{
  "dataset": "synthesized solo parts of chorales (CocoChorales)",
  "win_length": 400,
  "vocab_size": 56,
  "text_encoder_width": 320,
  "text_encoder_parallel_block": false,
  "beta2": 0.999,
  "eps": 1e-10,
  "warmup_steps": 230
}
Rows from block 5 of the audio encoder of a small contrastive audio-text model, named by matrix and row number. Rows with one number belong to one neuron. Each number is 128 + 32 x the weight over its row's rms, rounded and kept within 0 to 255. All counts start at 0. After the name is the row's rms in percent of the matrix's.
After each neuron's rows are labels from the 100 clips, of 14976, where the neuron reaches its largest size: "responds to" is what is common among them; "band" is the frequency band that holds the peak. Only what is clearly more common there than usual is listed. The data: synthesized solo parts of chorales (CocoChorales).
# u: gMLP up (value half) (encoder.blocks.5.mixer.u.weight, 1024x512), inputs 444-511
# v: gMLP up (gate half) (encoder.blocks.5.mixer.v.weight, 1024x512), inputs 444-511
# out: gMLP down (encoder.blocks.5.mixer.out.weight, 512x1024, transposed), outputs 444-511

u.103 113 [109 126 109 102 115 120 112 102 124 138 137 116  89 150  75 129 145 175 108 130 122  98 151  79 152 186 104 169 142 143 136 130 172 108 107  88  47 102  82 123 142 193  66  74  96 164 147 132  96 125  95 171 159 121 149  46 159 139 143 117 187 107  58 146  69 110 132 108]
v.103 084 [104  99 153 142 150  51 120 112 108  96 133 153 112 108 158 134 116 109  47 169 122 150 161 139 133 117  75 181 158 147 153 157 125 211  72 144 173  91  94  79 135 121 129 120 145 182  96 124 137 149 126  36 104  97 125 149 103 168 159 135  86 119 112 118 151 120 128  96]
out.103 090 [ 80 127 153 126  95  82 186  96 153 110 127 164 121 156 169 178 134 135 160 142 158 149 147  35 124 113  79 164 113  92 127 184 161 162 107 128 158  46 104 114 161 103 159 123  68 111  81 176 128 122 162 150 143 133 167 117 132 157 147 116 127 115 103 187 109 182 134  98]
responds to: bassoon; note A3; note D3; note A#3
band: 2000 to 4000 Hz

u.672 124 [175 124 155 107 103 144 143 114 146 143 124 113 123  65 141 163  26 205 107 132  37 121 129 116 191 203 185 103 125 189  89 186 119 124  89 131 123 101 104 116 142  74 139  79 115 141 139 142 168 144 142 124 126 129 156 181 105 152 158 103 190 100 164 167  82 125  84 101]
v.672 104 [178 171 114 121 100 197  11 125 163 122 140  91 147 158  99 146 189 159 162  78  91 143 115 161 107 107 107 114 128 104 170 150 130 126 151 130  36  74  74 167 137 155 125 145 119 145 190  97 143  38 162 154 101 140 163 134 154  54 167 113 104 166 164 161 147 128  99 149]
out.672 145 [164 106  96 121 122 127  63 121 172 115 141 102 132 216 119  90 201 102 175  65  94 119 126 169 123 142 108 120 151 110 199 159 135 138 124  94 131 115  97 201  73 146 102 155 166 164 132 115 132  95  97 167 132  79 139 117  95 162 118 110 147 159 102 134 106 150 138 133]
responds to: note B3; tuba; note C4
band: 1000 to 2000 Hz

u.188 079 [134 107  94 133 139 196  18 153  92 125 137 159 124 113 155  85 157 165 169 104  66 120 104 132  82  98 158  62 116  88 160 132 110 101 129  65  86 140  77 139 104  76 112 130 175 145 117  97 173 139 172 142  93 135  58  91 125 137 117 123 101 131 165  94 170 159 128  79]
v.188 097 [104  73  48 107 136  91 153  85 103 106 107 160 123 128 144 145 169 130 158 141 114 104 153 153 145  84 135 167 113  52 138 176 145 125 162 164 156  93 168 109 122 173  88 140 159 121 100 145 112 102 139 143 198 130 103  98 104 102  90 123  97 168  65 140 128 112 151  73]
out.188 057 [ 97 175 154 156 175 113 142 123 124 126 164 168 115 100 122 171  29 146  62 153 143  99 136 125 145 162 171 117 131 172 157 122 131  93   9  58 201 147 161  85 156  77 131 101 120 159 121 128 101 163 137  32 116 111 137 131 138 159 128  95 149 103 122 125 152 125 116 130]
responds to: note B3; note B4; bassoon; note A4
band: 1000 to 2000 Hz

u.180 097 [ 73 116 164 113 143 135  98 132  93 128 102 137 114 162 112 105 174 195 181 118 131 138 128 104 164 127 102 107 138 113 158 119 181 121 142 104 108 127  65 151 148 137 137 110 140 131 144 169  67  72 151 115 111 184 101 103 173 108 114 134 119 102 156 102 110 180 124 102]
v.180 107 [ 81 118 133  98 149  81 174 139 103  77 144 176 107 110 157  96 131  91 108 125 155 141 118 163  87 116 122 114 161  92 120 118 122 172  95 171 144  97 168  84 118 163 115 129 206 139 104 178 169 157 141  96 181 176 105  67  76 154 144 132  73 123  81 130 130  33  97 101]
out.180 055 [ 76 121 109  90 137  56 186 123 145 125  82 146 138 138 183 107 130 148 133 164 185 144 118 110 110 123 114 153 104  99 130 170 155 156  84 118 152  89 118  79 128 111 116 102 128 129  58 146 133 143 163 119 140 170 159  72  86 185 124 160 121 112 131 196 106 138  99 131]
responds to: bassoon; note D#3
band: 250 to 500 Hz

u.59 071 [105 138 127  76 101 117 122 135 135 173 106 110 179 122  73 122 130 159 166 170 138 144 105  86  94 158  90 104 166 107  81 106 145 168 153  80 141 133 120 151 165 108 116  83  92 159 109  80  93  22 125 148 146 159 153  83 139 101 136 206 161 109  92 154  73 187 123 101]
v.59 082 [104  82 111 120 146 113 124 144  87 112 141 178 119 111 164  89  74 114  90 145 105 104  84 147  93 121 163 179 160 134 126 136 127  91 108 126 157  97 177  94 111  69 112 112 160 135 148 125 126 152 112 112 173 156  98  75  71 167 122 106 104 171 149 123 166  53  74  88]
out.59 028 [ 89 146 117 128 125 121 154  46 164 104 137 159 144 140 150 229 166 127 134 157 123 132 134 121 139 104  91 169 105  99 105 199 183 124 104 155 108  70 118 113 226 115 115 115  49 144  88 157 131 139 134 158 107 112 160 111 122 142 159  96 126 108 102 213 104 181 115 104]
responds to: bassoon; note B3; note A3
band: 2000 to 4000 Hz

u.52 103 [137  81 145 158  79 151  69 185 141 117 123 155  82 108 180 126 108 194 135 144 102 132 138  77  94 184 192  89 184 155 149 158  82 144 121  13 137 115  83 145  32  28 159 122 148 147 156  99 132 140 105 115 106 160 133 119 152 144 103 127 172 135 151 105 110 145 102 101]
v.52 106 [116  97  77 137 106 111 112  98 172 102 102 118  91 149 108 140 157 119 126 135 128  96 185 133 153 119 101 141 102  72 138 167 172 122 149 153 111  78 136 145 140 162 113 154  85 118 173 104 125 123 148 146 152 114 125 107 124  70 142 183 130 164 158 163  72 131 126 139]
out.52 107 [118 158 115 105 172 111 148 118  99 184 193 152 134 122 121 174  90 153 109  98 141 169 151 180 162 142 145 118 147 149  96 115 135 127  62  84 167 164 182  69 193  95 126 106 102 178  95 124  88 133 161  51 104 111 114 163 139 111 124  84 137 104  90 106 153 147 145 118]
responds to: note B3; bassoon; note C#4
band: 1000 to 2000 Hz