python train.py --embed_dim=256 --text_encoder_parallel_block=false --batch_size=128
Rows from block 3 of the audio encoder of a small contrastive audio-text model, named by matrix and row number. Rows with one number belong to one neuron. Each number is 128 + 32 x the weight over its row's rms, rounded and kept within 0 to 255. All counts start at 0. Numbers have three digits each.
After each neuron's rows are labels from the 100 clips, of 14976, where the neuron reaches its largest size: "top examples" is what is common among them; "peak on" is the class under the peak. Only what is clearly more common there than usual is listed. The data: synthesized solo parts of chorales (CocoChorales).
# u: gMLP up (value half) (encoder.blocks.3.mixer.u.weight, 1024x512), inputs 384-511
# v: gMLP up (gate half) (encoder.blocks.3.mixer.v.weight, 1024x512), inputs 384-511
# out: gMLP down (encoder.blocks.3.mixer.out.weight, 512x1024, transposed), outputs 384-511

u.528:148196145115146150138080120133130131136109209091167160133069080071146150174122130151167100102191159144143060126144081071111159157169157156096139130086123138128090177078102116122180134089122106149123100138095145099144102128085095143169161146141119172157138135133122122118072126112179098056087161073135116115075145143141140095105073158147084213089107151096154151101089155124138139088161
v.528:100120123123074180173117199156120059146132120159121138175067148118106093083175161094133101143143124133119087066156150151172115178168129129165140102165115050139142116102121118108141142133134143037154108174132102122111154119107153188087125140175173143051168135097137148129123098088091174140121196111107155132113120133087143067141127083112156103104101127125109151133130128128117132116085
out.528:077133130098117127130062130103082206123096117104165144065141145083173169152121169045106108106132112172138100103137144077127180131114168116117102070102141157122124194108138138105129109098146143100154128172029158209130123137098135152128170154079078118116114077115126164057127105099155157060112140184183069123125126166126179148090101124179096146091118142138122149154153125129102140226134
top examples: violin; note G5; note F#5
peak on: silence

u.729:081115165042105142079122137135135137179047164088114113130105080125161128117114148087161062127147137117186120146181142124101137120156167116159079133093101099088144159097115180123210048103102178114107075095142138140154105141068131202154156167131053158122163068150130149120120144191167133129058126155193131114093156112118175095106131143144117135165152161108160158114194160126122145161150
v.729:107155165101080178105128162169143122137101142080173154138085130147158157115153178095138079166171141154172160117140110067145159089159161147159084075080134091095084215073147112119096061068114173078108169108147110127129087137072123159118070188113065187096150083118141125096164138136135193102081085194185134114095146109114147044095111090147095118148130170129121204129142099093108129143142
out.729:165073077137144076234182129141114106092151110126098084135142111118122101155133109150139180112102138125141090125115119160132124110100071159097156146134101158106123110134138090141146141160147137181146138189062131101130135114132116097067082172142119074112149140139086154148107096097105076135185171096091098116090113194095142166136148134058160160090081058170136079135125109115119096111102
top examples: tuba; note D3
peak on: silence

u.70:153166156155164109143140116111163082076109122121164109169111143117203148184132122112156125119168105153108077161153130123084117110123126102085158167105114113127139160167133077174134074064121111071149070146152128155164152106148118193121115121068121120190113109114084088168104189142137090124095123100109194130113134119156135179185109158102061141076126113064202123160122126111172126073096
v.70:181089143129119120106112200114122097170109117169139077152133153186141098128202086062100148187148096130095149144173153151146117133146123153093123118159082059161158130119111145105162162114100131104238086126123120083091118122111135169155092051115124152074120202111098144153155189182098119147109144084170123151158070107110165147126129083136089081119170191099118130131137154142106122164131
out.70:132109158136118146139083177100122094131186092192116090167155196179136066116155131100097103176170090095128146130146141144064084169188130085110126152128137104100162145176185155149166150098119119109181125110170072120098167172159123170082118096116082092097127105126094125182112149108119144129130052079139130131125133106080144124175110136141112079158125097137157092121195120131168145128101
top examples: note B3; double bass; note C3
peak on: C3

u.726:155135123112105151107097153112179149116182111085138107151132122066173187149163130092155171156117225197142107111082138143145111122082151120153205107136154097055160126091132105133157099146097107110152108138119122166108170137126147129168174175173160128109099127154095167099135124077125146112106135137119154082123180133158119129086143161067167134170074138125106061110127140149131100095115
v.726:158195139119106162129091147135151108107118163130156140172153089094134088067079154158119118085112191112160115124131152152123120145123104108106125131152124159091171086132108163181159180110118080189097143160093109169151123106126065071167202143093144158163135175147109131136121128082082139061116109138172084176101072199144143098070135111115073159141086115154075085145142077185136151125107
out.726:151117129089101103106101136067140172159085205106169106131138115052134125122133115155133161105167121154095146111094125113189199101134183066106053150115091134094113107109140123088060096136148141136086145124153070070130109143166111138117072173132167161148133138117181110144105160101135181175157115133124134147119119123108201131143146138090159125183122082131125188146097084177022133091113
top examples: tuba; note A3; note B3
peak on: A3

u.699:155080111113144128144076071114103126115073166083153213168081107116119141138119130151138140059166166154168064132138149158117175086125178141056152132115129118143114086085122122152132120107136100092115118132027115068171166128123038135138136169141142138126115080154141113151129140151166204149099131134109130188059106183165139163092109089128096167090077158086137183149117099092125169158100
v.699:123082086081115099145156140132140078095042141103117151109076150148143128117090181139157107119183173158146139142117137140106129094127169147143113124128137164115138101127137154141113147120106107190105076154152131084105131140129138126127165151152176174117108141107111072132148102079116156148141123100115109091125160175089153125131167141129096134193130098116061118104157161121072115107167
out.699:175116082154142116118196089136128111105144114147124112158163181109124111110192146119206167183066138136194137144090099144142140098102144100147104127145119135138124116124117096167170188148123133101164148084088156086099095138103166121123072169087083111093152114128139116119092154120051176193176093127116141157084084113125150160123151126139128119121120098159130125135142127149140079104098
top examples: oboe; note A#4; note A4
peak on: A#4; A4

u.433:118156134090102140152121141180140127118107142080173146125101105140158163100146111119189121113174115167104105151164112115069123094129150137114133119101176131101097147095117094158124103081119134090142039105136119106124119190109082161166137137130153150146071142136102116101143153138141189113083064110169118131112127168103120134142103135120063198069152136119125167161091203124138110106101
v.433:123143130139122137136070130172106102115136078105134152113130133133142101142157128131201125118113187148145118141142150170117098179109175129104148168132106106150140090066098122152182137136083070118164112129113180111136096153043107152210163105147119192075128160092113135160136130140108145092077131108121120106052080109130127110077131155109153153137064198096135108132114146145113094097134
out.433:136105132193085093076044135106169109165112178110148168110146084068158136142126127175115131093116091135165139073087108110143160152077151119138091139125084150118069107115143116046096113160143145169081112146117124136123085063139142119138140184077166121131100165104164079194173144155128095104149113141141120167110052137171143134124211141146111135133135128153102111180098142187072160098144
top examples: tuba; note D#3; clarinet
peak on: D#3

u.411:153186117152120067123117162190168089125136157129120134122100138176156150120089188144096171080101141112182122123078121070062134092151124081104127108169143159141144155179186112173091115110163133114112127105178157108137124109161145070148090140153165105134127149164097162131143162124108092075130079104107129051214136154144131152135144168102155116154083097103138108120135147134137076104186
v.411:159110086138139134100110121090117159101114094151158129169123107157152094104109149106105122125132140080117154147119080111095146121125115151070088120133132123176155140135122148114138163152105178188173081129125110191146090209111122116100148081136115099122143135133109122191187086134094132103098125091175091160113069154134142105106126167108082075120166152090059092170110157177127142108106
out.411:139138123132150170120103155103146134146167092157125083143123116136120095084137148098086146157112108089114162157114117064109122129134074119124086158143109116137132160182106155108152167128128128105166056130160065162108108107152117079132136141085106108125128176168082173154154156108075123129137082123146085103143128148121152120157142080125116112185151104159118103167127160152101094081122
top examples: note B3; note C#4; note D4; note A3
peak on: B3

u.506:145118107112137118152130113194133133167143118138115092107088117151144133183143082127132130117162146097066093115167145162109117150134122186091202165145117072185139149101100151112190142143059149136175109089125188161122114120092122121130103112162086163138092120130074114113167103191143142073000186124085106149135109135136093114101050098143136134110131230132137143148072168109137127122194
v.506:155118066141145153167114177120160126139162145109102155092143085097120160175130083107177165137117183181108064127146164152168134156105106120080153077163161144092151069150094079146195153168103117139156120135084122149127135111106128079100159130165185128111078078148097085100143086098055167140123165114091093138127156170147165152064122114127169154105098119123053118106078152165104084108147
out.506:130128149130109181093104140159125154161170057143060125135110151190069142140131120139095169134083101094098170144123087181163077144114131121100151154165150147181122113145102076135164129140082123142140144055144116167111103162137152103097113102210130142133094112123162145104178186128129072114196093129132102095151148121123079150144134086106184099145101131220134079127159107114163105119176
top examples: violin; note C#5; note A#4; note B4
peak on: C#5; A#4

u.24:180141126151117183146168106149107098107089160112187178142143167045178141145154135148216139109158142125107088145160156103129136101177129142035149125113083120103106090084128120158135084096075106115160078197119094082088118149123036135159150147145168132093093088086090133130135104161123206165095094090116148166126108170147155119100117151089059120047112186115129165126071182121160097142115
v.24:179122100145141117120085134185098086117095161126110121167141129082143116077090151177202124074148211137172055125137158128095126117153124119032138108114095152107164099098149120171181111104104102165126123173071144102152112177100102079088163152148121169150085166166114125141119144143132183078094115105092117138070116132095148124114121144083106126159103146112122121181100124173096106167130
out.24:142108080157149100132181125096135069083139099165146123160155214145094114089194190071129128195113118121183142165101073094127118103128114101149108122161144126143123132152147126162145168131137158095194117091170096103074130141134155153099071129135112106086134144095145105102147146131083163194123068124083169175132100107158129117144136107126110096101115110164113090115157147157153097151120
top examples: oboe; note A#4; note A4
peak on: A#4; A4

u.683:148212172138113144117097141208154068138097121113192173145072118168136125109091195168106095033096130137158126128107085074147145153129162150134111111181131105150121148175090129127096134058107103119139072153145096103154123129091113096197164117123153168084091152179108117136156156119126112065126105094084158073155144148145117078095149167121141117144119153145086077162099122134127114091117
v.683:147094081136145120087103130080104150092105153130172151165095123112164131133159154109153150155192148132117109146144102102140175086097096114100115118132174114154166121139152119124163201170088171167192075095129131177174107185105127158082183107151154133098100136140140112126136112128112195128105093112155139178153106120122216125108078107142046083145139161075102078140136152149064146139129
out.683:166158095102115156125154084167117097129130134140124139146128108191108128101104165078083146139120143083154144126110079123160150089119118111134091130130094128181109160152106172101150155118121149105154129088136122129129044123095116050130086173157050151056122178160145141169176140138093114096150109104133109139132105100125143117105150078103121104153099143191118117211121153161097114073157
top examples: note B3; cello; note C#4; note F#3
peak on: B3

u.318:125106135114125121150152088088142115155138180043182116146097108094168175140135139140158118177130138163170074176168153106111102069104132110151105102167147046105119169101118107153194112066101174137145069116109137122095139132117096162152107182117138121165126121134099110042092169165145181144110087137088133129104149111108148126144067145122119185074158161120121076148114111105146175110115
v.318:077120183048129166091138127158158130143094150104120183161098165128150148130112167084124067155191138131201121114149097099173117175190135175174108073072144124102095182124144135105155112075101136086136141119127090115158125122127127167119153177145099190132180098179146155052117102104130222102120121151150141103132191087093132095139112112154110121135142129131138166142148124112128140164119
out.318:156120068081176107126105092134068214131128040135125153111110090122083191148140136044132125157153088102117120142141162149147104151144180211120155089108154092063149141135102154091169119108115148160157103135151165128105101112125136116126193087172115167121098100126117136158173097156158108106067189143172084143144131081168088128115102129140116082101165210131102154152102118130104154198170
top examples: violin; note D5; note E5; note F#5
peak on: D5

u.488:149151108117131059109133156111095120090080141119159136153098138088159173124118081093153102100184129186154076119142152087091160105100149100098118107059099158086128135103147114180170066106142147112137113091113186163202117133128099153062138164092108129190123117135124114091111121143168131125113122122146132138114142120106168134113064163109034171136097125116183196155177131119131153061141
v.488:115105122087097106148176085169152153142099134107100101137098121064084190103148140177158135120136184135123090097105154127170091137107157158127135124112097093167125085103105140121167107131069140152120087136109202086092157119106106102172114113162137206149128166125118086088130104143158142145093181171080125158098105130144140109103101108113183171146109149121097157099115157110080073130128
out.488:126157137174107121053099140122134136141149156124137139118125165083150137140104172112124117136163169125138166099149116056115147111129139000130127118110157109132141135148157132138130112116120156131173089007215129175132131142112189131102161132141129117135133111115171110115120205122125100101087026103117178158109132082137188099112096145106118076208160148080141112124110157186123177141153
top examples: oboe; note C5; note C#5; note A#4
peak on: C5

u.254:127211163124150143146119136152164119119136128067170188161100087116174102135078166133143117134124144123149114165157058106115151108118134160126067106104109167124133179145110130139123142096092112115179077162113116130124099168064087099179174122104109169137104124138097137098140125115123146130095158079155107081128188157120125019087077103147063160087118077080143133116183157117132100100134
v.254:110115149133078172155090171152136108146120122149158123167152141114154095079163101144163103124136159142134123122138170147171086158121157131139146141121066100142125145052103128089144139154117066090112123187153134095091144184126128184184082136145107188076124129127138182191127179108099129125103143131120155151105101090134118093124131132141134153142079178128130146096113104092102087148135
out.254:054156097082094138129149142149070126173129111102116112079069086147124120098090082092149080154120112110098128109137153167161150077113202149094127120079138152115106156103115152091143088107130136106088130150140134167154129086055127121095113155140056170079119058147145136105128077104165100098116156132210073158118100135131097104076148114162132177115176185171124166174118159099066134062166
top examples: note B3; cello; note C#4
peak on: B3

u.332:188171129167150129126146157122032156141118184112145174120131087101149144138086101111150114034141132120187020114163053153123151132192153110108063095108082157116102213118146137130146118097102148082108093138099136106168131133094096127170144186120107158104096091122091144090095128157138193100102121109141072160083134143153158123098042157108064168075121108133183178122080120121135152114107
v.332:089116153095065124127120105120147136177104151091143096139081122086124152100168130097113083125134149154145117089123140116199137132145140141165102115064115075116117147081111142123093125124096158092093135115181120111104079118082116150050109111179121201140118057131168107079154106115141174129107135179131124158129177114121099082092124090159197132130121160113093173150115130104113095094161
out.332:190081125107154094136164104101183124117154100176129110116126191139099109160128136094110180176123086096112161152120089090132137112170170106142095105158148101130102149166154118132128142106126161133182097084206114116085112131162174171103033145131125114102132138076113073136134145163132103204117121112097164156126123103099107122166127125089144120101168094100117127116125166138135091056118
top examples: oboe; note B4; note F#4; note A#4
peak on: B4